config = dict(
    model='image captioner',
    dataset='photos with spoken descriptions (Open Images, Localized Narratives)',
    train_examples=203450,
    image_size=64,
    crop_scale_min=1,
    horizontal_flip=False,
    translate=0.06,
    tokenizer='word',
    vocab_size=4585,
    encoder_arch='coatnet',
    encoder_norm='layernorm',
    encoder_norm_position='res_post',
    encoder_activation='geglu',
    encoder_mlp_ratio=2.67,
    encoder_head_dim=48,
    encoder_fused_qkv=True,
    encoder_qk_norm=False,
    encoder_parallel_block=False,
    encoder_dropout=0.1,
    encoder_inner_norm=False,
    encoder_patch_size=[4, 4],
    encoder_conv_stem=False,
    encoder_depths=[4, 4, 4],
    encoder_widths=[48, 96, 192],
    fusion='prefix',
    decoder_width=128,
    decoder_layers=12,
    decoder_norm='layernorm',
    decoder_norm_position='pre',
    decoder_activation='silu',
    decoder_mlp_ratio=6,
    decoder_head_dim=32,
    decoder_fused_qkv=True,
    decoder_bias='qkv',
    decoder_qk_norm=False,
    decoder_parallel_block=False,
    decoder_inner_norm=False,
    decoder_positions='learned',
    decoder_prefix_bidirectional=False,
    decoder_connector='mlp',
    decoder_tie_embeddings=False,
    init='kaiming_normal',
    residual_init='none',
    optimizer='nadamw',
    lr=0.0012,
    beta1=0.9,
    beta2=0.99,
    eps=1e-10,
    grad_clip=3.0,
    steps=10100,
    batch_size=128,
    epochs=6.4,
    lr_schedule='cosine',
    final_lr_fraction=0,
    warmup_steps=300,
    weight_decay=0.5,
)
Rows from block 8 of the image encoder of a small image captioner, named by matrix and row number. Rows with one number belong to one neuron. Each number is 128 + 32 x the weight over its row's rms, rounded and kept within 0 to 255. All counts start at 0. Numbers have three digits each. After the name is the row's rms in percent of the matrix's.
After each neuron's rows are labels from the 100 images, of 14976, where the neuron reaches its largest size: "peak at" is the part of the image that holds the peak. Only what is clearly more common there than usual is listed. The data: photos with spoken descriptions (Open Images, Localized Narratives).
# gate: MLP gate (encoder.blocks.8.mlp.gate.weight, 512x192), inputs 0-95
# fc1: MLP up (encoder.blocks.8.mlp.fc1.weight, 512x192), inputs 0-95
# fc2: MLP down (encoder.blocks.8.mlp.fc2.weight, 192x512, transposed), outputs 0-95

gate.211 070:151099141167156158155131108200106119117134145141097108082118155078061135111142088130158104101132125086165172146111145128152138092091062127121120101091162176132097118079150155172071168156153144089087122095136142140114096098120106101180178159124143077103218122165154139154189080112123137187
fc1.211 072:131107104171145120139141107209099153146135140118137095110147157087126093057147138117136140130077115092162190140107097134089092080138104135116124126119152136124132171068125167138107166142113160121082150139115127165101083140115085169189145127113128099119196166168137114138170114115142134084
fc2.211 088:160121135121148128142143142056105181090164147168134159158068039174137108138131119119147143145116126054146138214114172111157159125132129091127116121091161135112095203130151138126111141119075068036109121133090124144139150172130115152142131100141142114126231127149136107113113118079139135126
peak at: bottom centre

gate.329 098:159127089125132188177141179143174062148155209157157119062113103099087073055141132078191160113090093144073085159121138097166106144109083139103112159125097105113093080132139060153119098163170114125151122141192175154174128101114161111122178073113126110167124092152122119156119072126164163173
fc1.329 099:099131162112127062094113095109081179113109066087113149169152149155166178191144117162093087122154159111165174132116116145077157116125174116167123086141185163131171171119094165119134148090088136126107165116077098092076122149156079140168095167162133117093116163113135144085151177127087072087
fc2.329 103:116088105112124111123163078149133099169137082061118133101141231066126172146117103134143125095160144151147161016124086149144117102113129121149121124116133109097168059136048124134125126173155171131118133119137168100052071141149144128126141154120132129134043130107163085178127147157127142119
peak at: bottom centre; bottom right

gate.283 085:112125126062111101146133109173149123154135095167110111154154176112050100101132094136110186075114151159132167103090085193129052104127135089134136081094127098127182137126132103137153090089134176123109146134119178135111106110180160062133139143118123052109142162150119153101148116089142148144
fc1.283 089:076152112144132111114116122126155199112097089130175034157163128169129166125143179154093131136120216122094131156150154157085108117141126108090161150158094117165140155142124151115138111064096113208140163172145136156172120122127125167103066122182162105122134117102063166101157108129160130128
fc2.283 088:125102144129131130174100204182162140095128197165165071144111096115093058063130152114155168122075085175064098150131131088137115146128100102118126171112063131163059111122176103145127104115165110131164147152135124198209148084116135137123186092115097108162165107160072129114086114113142109146
peak at: top right; top left

gate.320 113:119190162106068131125076178074186118101075174119102094174180127185130098128137124176109180107084141164069099124158074146115134139165130129150150129197100151156107121167143148124097120100148119133123139117099084138102126100167121097091099121153072089121099103092142125050113149084111106126
fc1.320 109:112169146094069142112097150117167133141064144089119108156161129171142147133138102177121136072097163147080104081166094144106156139143131138155135111188092144152107110161132176120138151130133117167128153118089107106093107109177123114094096101165102085120117119113171117078110151091096093130
fc2.320 112:130073145146118114081164127107136154095097139131140117191125070183175110118083119125160175131113085122151108162148149115191132132143154123161138101151140153174125198136133165100100146111075121156153073119086070146188135174106127149108151137127103145170208136138123108109110162127118108113
peak at: bottom left; bottom centre

gate.56 090:116191139114131094129135119099074200090127121091116058146055133107071189115140154139130136159157163144147168103107129180099117073058073054145086154062167149107078159082118152165127106119106107149084091116094124153144124094172092118181150153156134062095134132100125148095155115102107094108
fc1.56 089:113165150115121081121148107096105193092139114102100082171059149111090175118156168157105116168164188141154177102118145162109127049065085082142085154066157160102114175096116161166107103099072095142083098124091132142093143086154083111195137169152112105091118148099103118122208123111093070135
fc2.56 091:116142141133138071094138136097145189084143111148159071174085094137135124108100180114105162146081152143111144137139146117121125111146124067123115144098117138141116187162145128088110128060108089146167112150113104204203151089121124144103130150136111107186182153084052138103126140147136102091
peak at: top right

gate.267 098:163136196137117121143143128096116062103131097136108177145143157112069123139154092155128158144140145117164134148094166124124090146082064156122103101093157195168127139020169115171120103119158131106104126112131118137162155150132135074205166159078130121105164129161132179141129079094121097189
fc1.267 105:146163139167175165176087162081162145132076148200163105102159114153126098118128152092135129126108158169071144199108122081167124139120113096060155150170090130160110126150193112146126108121136100131151176172200135179146123077090151137115107090148148083150158086143078183089153100111178137140
fc2.267 106:135096155165158158185091170186154082143063164101192127134179128118131085065128117126156162085089110130132121133084094105164122164138081158059175116177079150185126123124171094138148162147144161156190095139179143147183096160093140154121149094123121158124141092169118154089122079084165137160
peak at: top centre

gate.503 084:146141141118078164140140170139150067139066099138091163142107144141108149172164088190124149082125156131127073128166157128152166152086069165154089098149087140127132048116150143179086116116182170121125161091133128091130092122168157065175087127135116091101116103156162132113127120077107102187
fc1.503 085:123081099136151128168103126159076084158152099150121173116151204103145099126163085126170074131153144118141187122102048157093136108132171122100168099115118113106222155106150126111101109170141138043096174160144149085081112149153116118170164124112139122077140151174156148106182126092141149063
fc2.503 083:102167081171155153151106112109122151160145147213174114080123147112144138123129142128145052141142163139137195152100107116139076068131130146088137143159120108080141117135104113099115184170115163069148173185193186113080063097109089172186154116111157127105169099145184127165201106132138171137
peak at: bottom left

gate.381 088:104114105080093092085152081134111122160179112098086139145112142137155160179123126169089124102144109111170133087159076177112144125172169143174131081134140124109128122150085142098145156127114167126111078092076110080102083169186119132123108166145114141093065176106184087123087194113084115119
fc1.381 091:121057106072071116063160052127117131154183095099107145143121117152178151161118125161098124099164102116180123097144082166125130128186166163204118101113142093103120137145076125093144147132110176112133075089053112112092100160164146146100115141127117145117098184102175112122083170120099125117
fc2.381 100:132068125134143105069195123101105137076146053174110148167090110117140139173116116111127132129159137036179143156134189115197120140136125106148101103127138133124152178116099137107105152087122131078112166108115121120169121134104125112139158177122146083136212159154105182151150149156107099113
peak at: bottom right

gate.18 114:065168119076098099110102137081121168098168143107109076168064117137125157138136180172095144128140127123104132094145108176105160096128118085166084166094125120084074129173084132125102100071152118113089097092108132147091141086179109122126093144166111109107099144071118098091127159131105104107
fc1.18 114:174100151163157174150154147146144074132106127156145175098184124140147090084104110045171130151099077135146118190100145086148107156131147174080174087166137150179184123116168108118140130170127093140169129177181097136184161183080154122119150076065139164166154105166091136175128113128167166138
fc2.18 117:168155133121139205199118136141098099135129164120109188053148105132120107114159118100157096160136093107123096156107129110109120139115123174100140128120155111129102092105192127170162117187120102053117146137153137101100151167118145100129152058113153165093095095162169138159104085126139159165
peak at: top left; top right

gate.296 060:115031103145135198114174112170103137170091152103127146098155167113129175130142071103150150059123153090163127082150091128122124173123136186137184130156102119163144078119095139104191164177161133187151089096114107111157093160094149115101126145145152150126135121108191105141129083095136129139
fc1.296 067:148128152123160152128080138112181100135113170162139125138208095186140067128085135143116171144092096140091113166072122108144103141143135135098228087140121114184159200173193074154169136120064095132164149183136085171148138172102180124069158111121125131132176155131105138131086109155193142130
fc2.296 078:141157149098110163121063044115100104150101160131136104117191148159133131090116150144124145128129101208126131096107038152140123097137136122115184130163190163159074127164179161144133140148138114178126092115120105139059140076139107131123199094131118166061079097040174155089151115146121110139
peak at: top right; top left

gate.454 103:110173133133096072097145162066144179071151140117115072166060105135100118112126177140119141156116122142095126112146177151129135113113115090146074156084127140145108100113107115137102112076158092138112091107110123191155144104148106130134133149159076127145132117091074114140113149159113102100
fc1.454 102:172091138132189188160116150139138074153109165135158173079173097155189080082105088059162134139131072155143116168091135084167124171151161155097170127149127120130127115144158080117139126176114128132201128161145115119170175150070197122086181078096139149169139131157125120158115107099175186139
fc2.454 107:161186133124117186166119113105135091121123149098105164084112100130119093082151128138159096111102092121104097089119088130057146108127133145117143137113146132129117085131174138170139120183128124131100144096121123105061118135152117111143119061135107148103086083131216115113111111130099117117
peak at: top right

gate.98 095:087118117067140084139165112121081180173158075148109147153114118164134159172170078113054071086160211115132174118129135158131141150126147103132112141094142092110152150130113127135162103100078143127120173159118164059101105135164134137102091167168136096096106182115115172135154137121139130087
fc1.98 094:165139146161103183128068128124139080075104164117134142124123151078102101111110142170172190151129083149136128119132121111100141099116067160146125102154134170118078110137155115152074133167165128083098075074120097174138115128133107099172168108061123153126145081130144092123125112143100117195
fc2.98 103:121153140117099116158064115147124099149121148079121148150149154154125139170167149203101102116153173174113143100148050133025141127114089152136130123146138143130126104112140137149145132097133129185071093120108127109038115130149086120167063150147086158070026108127175131066155138090108093155
peak at: middle left

gate.170 127:095113133174156132145102109128121133132100087147180074126171138105087148125156149130134134132098174123129170153095116142161074134124099147064158152149103135155150159102165125141143156102131157121122149143171163163141101129115113140161142139132170086091175114140100196134165070123157131171
fc1.170 129:139156113092095122107157139104137120118152178108088194137072120152175106137112103128135125121155084126146090115158127113111178143128177120190094118106145109094116094179083133124115116139127084126139092101093094088117144130140157126117107105116077160159079127106153055127089195122088127083
fc2.170 117:132110115117116088096143047168093104139126082071117140150152237110135180184126133191098127119171159164166173050125097166067114088122152130151126116121167142095199115126075163120122139119153137101085124106119130102012083139150107128150112163112126127083043138104160087117183166163107111101
peak at: top left

gate.445 092:123161174115110065101107133070131210098114147119132076185123084194168146135106161145092100138129171158107152121142113165105134085150180092167125127126176135144095172164107149088124141105065075154147087129087098134108147111142101166122100125163075110119084143089141103055101170078109108067
fc1.445 091:126177162114106108115135123080120199115115124102126076169110074172169172144099145142091130111131125127118125109137110135132179111149154099172119117136167172154037163163110189102158174116083085184138079129074075127145139127146086116083118116176092088114100139084141092071075143097101104098
fc2.445 101:145067145161152134087197113147112166106099083183146102166117098138145141140092096099129140113115104103139152149115169122251139125139138106119130117123112162146124184139095164120123149110099131102145145134107088155182125142094116126108192134126160081160245152138089132110151115155129105113
peak at: bottom left

gate.54 104:108105102153143113109125132129092165102132135128140088105053120097108174193126182169132070147147148131127155131160118146119140066095102143139089222092114141075069114139122131132119150148136106147078144084140144188120127060115049173179167154137156143101117094063152133131161119143128136161
fc1.54 106:139077106184142137120128133181134117128143074183150138114152119093124126131132161063125110175122127089155086172145184131132085172128118194078149139138096116146187142109146098119180127126141104153174128162154163144181127168077147139117098128109156175166147143139063139197105109192180184173
fc2.54 106:171165101168155149198118162088131103124153185124151126076130073084095108076137180080167092188078133108093126141093169103132090103122106153099100147106126109100083112102136082134152122184134116101138171132183161173108152098105149128166159101091133120135130075153127145193130086136147194152
peak at: bottom right

gate.185 107:174100149065173157165174118107089084115141132103078203123106104168162113137109092096139120147163082089173109143096138097145186149088150087136098083102196156125156127140150142148107109167105101102117080125094090105130174167096167134134147083099096147144103146137149090143102180142117090090
fc1.185 106:069157109165082115095087136143162161155130116164168068145159147084066140104158169181124144115084156170077138104163117171124059119167090181102149172145065103132126129120107104130146136096147154135149148137158176163113080093158082122128124182182154117099150097133106174135156095133146142159
fc2.185 109:119140131124103112121119093113139077165123076059117146127139187092109181190150139183100104118188163168162152070144075147061103125109097159136144136133122128111188081115131120139146139111177168177098111093148162112076085129148096120118075150126127139091016127093157144123133122148124124153
peak at: middle right

gate.474 088:093132102135145164148106149177136110179088146153163106072133212093114120133168112115157098100107182173124135137143083122108109132142144168098115152168062109100219088126122118108114133158200157118154154135185199079124060140134107142130099136153188118119082095186136154120186144067160194141
fc1.474 087:101119110149140141139117160170146100176081124173161133104136231104123153126129098117156093078120181149126120135128106109130105137140120170106126142169085095105197082143083123099104146159188189115173142155177192098130054120107108146138110133131177122127096095200148156132212151060153185136
fc2.474 097:133090114133169159162127175160147121090103189142134124131109076161153056041117099065179169126079093118100109226104149088179126164161132109112116124160072125153122124124154117108085132150108135137183131135151114152220141143089143135131142091115103146198212109241106145135096144085135155112
peak at: bottom left

gate.178 088:125105086083126128113109126109135113149183152081132186120085079144174111140094178101100133160144111112147101121129116106132183173128139136159103133120111089080062094161119075090150092102146121137163066121121125109159178128091150129099119137104108148163092153101127113144097173140161174129
fc1.178 088:140174170164135117145115126123104167122054129148139062133138168101101162123183085145150146108092170158099139120134123115158091091114102111112150124147133170162178136118139218152110169140108114128104179133118119153110071117149067124169154136144134110103183093161127158099180111125101077119
fc2.178 102:127128143124119122118108110131128098158097078048091154151154160105134150196168113211097118096208182138176124072145091144069122127104104152143156103158144147143148092108144141151159140092166157176094100083127128087081093156136112123130075160142124136074018137112180153122131124115118092168
peak at: middle right

gate.362 098:117092097153122178082194112177148080182126129156133149066142131124131145135126089108135112078101114110134133119155106122163100173153133187123136129179122091121155091149098153106149177194122173132141166105119148090091052147126108145104143127141145133132139132206174116179127134108123174112
fc1.362 099:149124138121121099079136077109108101127166106108099184132131132117127107166134106197123130111165117150196154094096081137121119080147138140215114052114199162099132132161131174102102160105133160089065124089060121124075106117168117104154148165082088111097094131100177110115152155074066088075
fc2.362 102:149055105135146134049188076148110112107145027163099174130129129100153134154098085118153145119151093062185133119125138139177103148156173140147109080144166130100192169133076163099113154144124178064116110098115126082119097194115141133113172156117152141129175164167155089177107164169097141089
peak at: bottom right

gate.330 096:148111116160136143087155105153177140115069108105142090156126148135130131098109123141162161077076137112115138086114137128154108129158129109140117124161089147165120107171064158094132176144105155160167160108134119158093070146123115133125086124138109097185159103205168135095116148140108101077
fc1.330 101:089165117162160087179099153133098161114092125132165074112121170138104153100143160113118110142095170137092180162117142154131127075107128074058136185116095164127168161122164118132126123131146136120119186164177159181133124091132078161167134119185156076072177114134122162108193097118178131116
fc2.330 102:111182126149128105183102188130146144133075169164160080165123150149100151122171139153141107126119223168106122136144164098141103149092073118080127184125077130160081080115102109151114119089141125206149161147173150135154118074134096149169062135169117121124133064147082161120148113118153128146
peak at: bottom left; bottom right

gate.371 167:154178158109095130164103190079151117102066155137100158162152104183168086115160090143122134129089130131083094164148123092116171159109147115137128098163136164172166104122175157152085097114108089122104185156109093099144155148119138106132081076181098138106144094142119155073111168081106093100
fc1.371 170:106061097153154123100147079178115136166181101116152096096097143085082165139089168100133120124162125137192159091109131161149086106145116133133127149089122087086092154123080096078166163141159167127159068105142167158126109096135123149131183164084152116146125162103131109175144092179148154150
fc2.371 127:114132106126116121110084107195131078187140065114121159100167203071110171148143144151081112131170159137145146058139094154070106140110120170118152147126135103115191096096110105130173128124192157161116139127159192078094087163146135119119100148139148139082055148115143113142127108166143152150
peak at: centre

gate.259 109:099128132119089093143116183160112103168160115127102134128128105108084135145178135130100132120146174112139099122175167140089134178069070179142144144099137104135098129066110078162179071106159134188125101104127156118198156138154141070121140170142157127127110156105071142148101098135146147207
fc1.259 109:108128144132110123132110202135143106189142128119118132116124120087067142146184106096112116119176173124164116140151171124115115174086088195104143116089120122137110120064132080150169084117174125203134111121160158127203146130141159070117132142137165140144084137119068151170096080108140159217
fc2.259 106:127156114118105158123137146068137115113188167205103154110121049140098069078132127109125153151084106103107105201146147139177085156133140143150146117100132093108104181134180097146089097128115147054115138148123145145156144101148170081122184107108123116133221166129104110194112101103147144132
peak at: top left

gate.6 104:130179195114102079120080121087119121071093109102080150179159152138106105162139110185131141148157155144152134118124111138130100097115129129166126078122164201172172162104130196138074125077118122065060147112085084127091127132154114100177135164128071106080140129101142163081174155124070070098
fc1.6 099:127080074134135199133163139166138104169155148141142143085085111094133157125149125092128126098113127086098094137153149119139148177111087157080112178124095076091083079126126080144184103170165149158144141110169151105188119141108121123105136075128183132137142140144106109176102097115179169189
fc2.6 110:121161096107101137131149115173137124183147130058121127109106180101130163111117117159127132102119111133154097046141105160038140115128143139151118133141120091103150051142074119134161138150157161149134076090096154093083117167158120137116093134130093159140014126127175077110102146107126161149
peak at: middle left

gate.173 147:169093131145141104095141156126183105106153138114132123163109071098128107118080178087162155168134081124137097110109174079144123146164127127173089109139125116156094096150094083101118135136130090137187098097142088189154169100074156122072110133088076162200102113139093109159067169164114144114
fc1.173 141:174094133150155112120127155112181094100139146098132142153117083102125101127079170106168169170137088131145107107070139073143134139159115122166075102130125123138089088164108080091097138130128089163178100090149091185146155099074162141091113127078081128192101102124109126139110146147124140112
fc2.173 123:144105137123136122136133141115139149105163181167133133121087034138137079050076125062163161135077056116113124178097150105190151123150149091151108114089147128129079152149185105102120125149108108101169106132111083170206195130121150127120185110084113128196211122141105092120077136100131129120
peak at: bottom right

gate.47 087:154090170151112134150138172149137092103060080110121118143124167081102170147150104172130190093120165103113111106127153095139129140102067151124099140129118175185136115083107147176136120115147152174110188086142131134096099132144112101147047127151129104133137111172118155105144115128107081148
fc1.47 091:164067132119101153091151138140101108132141123090057197113135105101163133154130083144125149122159089065177075129139179111097184184128137172157129109114167145139100106101105156108171116150131083145140100107082099060138160193100146076109105144099117202183125153140131073149049135175097120125
fc2.47 094:158126108106110141119167115174120092092164113064091176107084177095091118128137125155106140119167115140113109049154130170037183124094122134154076135071139112069158064128099134145154121134185110122103161099088124111088139112168143118126113106116075108153065150105137096130109157151114109116
peak at: top left; top right

gate.260 104:084180115129123098154092157101156208124132134157157056170109142134099149098108148107086156142124201152070158132109149155132107110119121083089097183106090106153128152139125077132132100064111133189166157161143133177137147075154129131117093120164136086131140155126062199060151131142175145128
fc1.260 109:096163106110126073112098117142138202135137125113132061169117184146096163089134129132110167118099184140090169123104119183102083078150119069112126150119114120132189187126116125105119099085099152171144185143096127128107101120155126121140085128175117096113165156149116180060167156112133116074
fc2.260 111:120121104137135162132146154158201147164122176097166072106096123122093122068073128091152189085068086147114098088118152130182135132130113080117114130129087104123040085163076101121142148145142155184193095106133137139182130106128154134073167112123093100216160134149122059155059132122153156139
peak at: middle left

gate.2 081:122131096149138171132135137163103129138085148106131120087054150093134161175127126140134090072150150119127098077150128108165162113110087146142040166139102116092091069183101171119113191157150140132110137075130146093092079086120064168142085121178165082123097082133195103111167153114114128137
fc1.2 086:181033162153161155125137076153116085145108075102134194101173150161161150135129087123140094108135111105206146133085123098085123146176133182134168079165180153170154153119126149102132142161075123135128119128095105092104124218092144109106123107096143164128125132179160125137110139142075115097
fc2.2 088:164120104118148159149168107102123099146188128154106190066102107094121105114132114070198085128138116083112164153087130104107130088139129139151090102093142102050156112117130113151084113176145153010112177138144159097070125141113151110151151093097136109137143120189162104167135134119128183132
peak at: bottom right

gate.218 123:156158185171159113143098112113106104085086125142153137127203122183157063103134131151131111172086112155133156167086082129107097092149152133094199092170172177162201207099202180147095142125103107103095159164109112183111133143113110151150158127089121161098200110139146183081154112148114099097
fc1.218 123:105102095083097150106162157154146149156175123122108127115060129076099188147112135111120142089163140103128099074169178140155152160108104133162058158084082066070065057147044087115156110124164156149169090087137152097148138107152155106097090137169149109171065154128111078187096154111138166168
fc2.218 117:116131109119110084105149096190117104154120088071105129144127255081095196101126128133104135120138174182153155048159113183032112112127138130152125129121129128087253075114085128113136130129181142173126142122119154111086100151148113130132096162134105109124036131121133130123146174138114127090
peak at: centre

gate.350 049:109211130145132125169103111128122139150114124112204090164136169116112191164158142155046106115109195165153204132139152122157115114104118127122059120128123120083148105116123135127169125076112179202109174148118181114139126048115091140186099168150137121121085131139094165151188158107126107154
fc1.350 049:149119109126152153089105122128137101162126135115137166113121149100126131106178127119161145116110115135162129142154158111143093132088116126119053130133091064066158104173115124073089143185156179131130089104168125089147133078129146163128134167118159145174097051141149039160099173123127186159
fc2.350 052:135071145122114159087148068126126118146145097114130142171179045206194132221118105157075105157183128170155102131135134150098178126135199171167152093179138131135146168155045170133099141147074131107102148139110106100105135159115127103110166159151111172099099133096125121111145144177092110126
peak at: middle left

gate.50 135:111139160087135088133083200112188128145139121165127124175182106153135097108113159097107154161111127122134112181107170102136075170152154138122178115153135094188121173107171061099158067090123099152200120176152098155190176166098180115070129147138123146176140157122065154148085112101180176146
fc1.50 135:102143152100121078138066189112172121146135121167124127163183106166135074110114148093101153168108131118131101180104169104139074178149164123121169100142140102188124182108167062104158076094105093148190119173159100162181165158092189099075131134134132146167152169129059159144087124096170167145
fc2.50 117:133118126155135133138126171113157140117132195210154089121138083126113070063107125070168148146039077131069106216121161093221115162146140134101134124148091118146098182136148121115100119132106112101179132164152116172194147099094157128121159116115130117175236108157072117162114113113151156119
peak at: centre

gate.424 049:114124103088108136101068096125123090118162154156143126134148168149107099155158184207087160121119133129080166135153075145181123070133100114130084157152106116067146081149143077165097145056163151079105173128164129153040148057173100075158126135110139070085097112067186145110196102151118117177
fc1.424 043:126148159100126024137080137124132137093126131161132137196159170149179147176105217160116178055125182145166158128146136101210145127136098097164099095104122165187127082137096135122081091117078101139113155126159094164097132128112139113149126093134085106150129099106088141070141175131127116125
fc2.424 050:131140116122121128119143075046143157152133163131113083124104029175136135074106131111146098150121130129129145130126152160069178106142138125117154137119117131181062195108112143129138125142075107176158114145113142130108165115124121089166165122109054178174165121107108112120115131114146121131
peak at: bottom left

gate.337 075:085162136153149073164090153099136188089142102160137059176075141119084168134130168148107094144121192151094182125109165169147114102126114085113079165101109127121098145110110127133151139067143124127121157131143150175123130045128094138148138118149134055115165169114068146077182114119155122102
fc1.337 070:144123107136120163120158157164126071152111157122087182104138103158166090116120114116168119126081063139161068141173109125103136184155162174151168079168152111153130132108144119111131130138160132131147121122117121119172154191101139105084135098089091196163139139155133069155075154149112155125
fc2.337 076:150170160121115163140099109112104059104138140134104206112179209137116098163179108152078099130154167077100140172148085135081155110093158193140145106118163147112192137122141171163120135146103108062076176133123112095047136165148102097153103098128160102066106127123178135122169118071109092112
peak at: top left

gate.105 047:120169141131137124143037148105127122075142156122151118146152218099135109161094136153096112164160131134103099114135056091097101119133168114101118153155103144104162108163137101106134126112162138099108145158098104173150162094148104150147067108133108127060095050080139123094145141096155157175
fc1.105 042:150049090136177149104145118193172101075110111149157134095135138121150099120127113156102139071070089125096077064091085160144162104128122131140115099133143123107128157134139132164112126144118147121137133144084129187090087156162126090109147100143110133163097144109196102125108097152099093150
fc2.105 047:117152182147169109116132169079126117116082103100126154147126198094116145129200101143090138109165194095142134081117115129087113132136122146097116119142111109188141149115134156137123126103129113112134135103126119104103103130146108120144058113145138078161139190128087199067146085125125103104
peak at: centre

gate.497 048:140135129098114189130154139137120135110098207111076124089103102099091195047147134152139138128100122146100096140168122144079179133078100122173123172130108160085086088160123176128076193178153096173097131088081131142140134130153083121140142115166168112120136091144127117109177131158089090150
fc1.497 050:101155152110111165210105133143078180114093182056100102149119138129167182102119117165105148085094113135087101103141161127087165118079124107094116130131116171137080092118112174163111129149095074237128084100139099145120146160167096146127132103157148138107174125096137092071112111087114104162
fc2.497 065:150083138130117129133127150051141125068153144134125163143093054161146084158107132139135130163157127063137120194134166082193160128151130155188066125124129122081038119126143133116104117144088088048117117125110110147173179093103154119120154133117107100155182119171121094141128143100106106174
peak at: bottom left; bottom right

gate.447 127:138107075099168174189181123168124117181143157147157150071114145091104124082146087083144129086127113130125133122093124129164115152089113096082126127082109099107140117099122093157167124189134164110163127155147174098163123139139158107136166080092181085139150132185118123161116078123179175157
fc1.447 127:131166176150079090073089139098146133086096098115095112189149124160151137184109182173096129182142138130114141138149130133096150109170140169180126140172138161166117143142135160117093144074121080155104143107093079164096124107106093142138079181161071150112101112059117124086141184142085091091
fc2.447 118:124085106139125118125124105190120097151117084110137113111137226075098169184120147141134109123174164193138144013137123143137122089102115131129116138125128152092166082120077124153146124150186139159098134113173160125042082097140106125149152157124145111100018097112142129163164133202111141140
peak at: top centre; top right

gate.109 111:095195137106097129158072195091144160113095154167130129156136101206177079122161120138099104151079140129056088197140126109117174131143161113120154143149101132167155145138169124146088092104091087125114189203137109132124142135155156133104085092182109144082140101115105149086120150106155111106
fc1.109 106:103192122110113112151099181100148149101101133171120130160150127177165093121162129128100108154083162125044116172149115116114148142125170097106133163170088146143182131152151142129084071109101109110125198175155106108127150125129133143122082117187113138098122102136105126080140156098152124099
fc2.109 109:133101132128134118139144152067132181058147171163116109136102051171140094116117125093159152167111124095130109206123185097197137122114114102128092107123125138150077167119143136125095101113075073091149117141131098152176185095114147136152152116103100130167215118138069125158138135116133118132
peak at: centre

gate.431 120:100178165128074125133088201085173127112083118145102114179165106148116112145166112176107157112078159133070066134193153136109139158120106167138136123171084152171148093096156134160132085092179116177128165094129129141168142151145116089120054131173108123130125110112099161054116147073110117137
fc1.431 121:095179167114080130118076214093184122107078127131107122158175138170102124140178128179115165116067161131079088167170120129107144152122103167135145122181085148175130090101160144167130087099173097166118169102120106136166145150143145082105076137182119129103093112122106155067104155059105101148
fc2.431 113:114081141130126135141136133093137163098136171166141096159101028199158094094105117114146132134076112086124118197153144121186131146153140112147134114122127127158076195134165128125106128122068106086130114142106104176177152133128137117112174118124109106154234136127117137123124132082137124131
peak at: centre

gate.358 162:134082103178172113120148070147050162131137079116155139092120126128148173181145154113115052169178164092180170158123135136096147100115137138098149156118157155111162185118142167111149184140108115134099122144142158120122110138094053185163145166148183150072133132112145164149179105161133132108
fc1.358 165:130070103169176112116139077143058156129131078129158144091125119129155185179144161107113051163175165092178172165115129138107141098113147138100148158112160157106154172112145169112148171127097111138097113142134158119125098140087069189174146156151179159071139143103142163145185110176125113109
fc2.358 135:160112099145164151147148161120147160134149164212168129092091048120131086082084126046186131158092071121123136173096165091179116121148140111110128143101109110100047156151137105102100139162101122066176180170155133161177154100103146146121209098099133120182212110142098126180119101118164164135
peak at: centre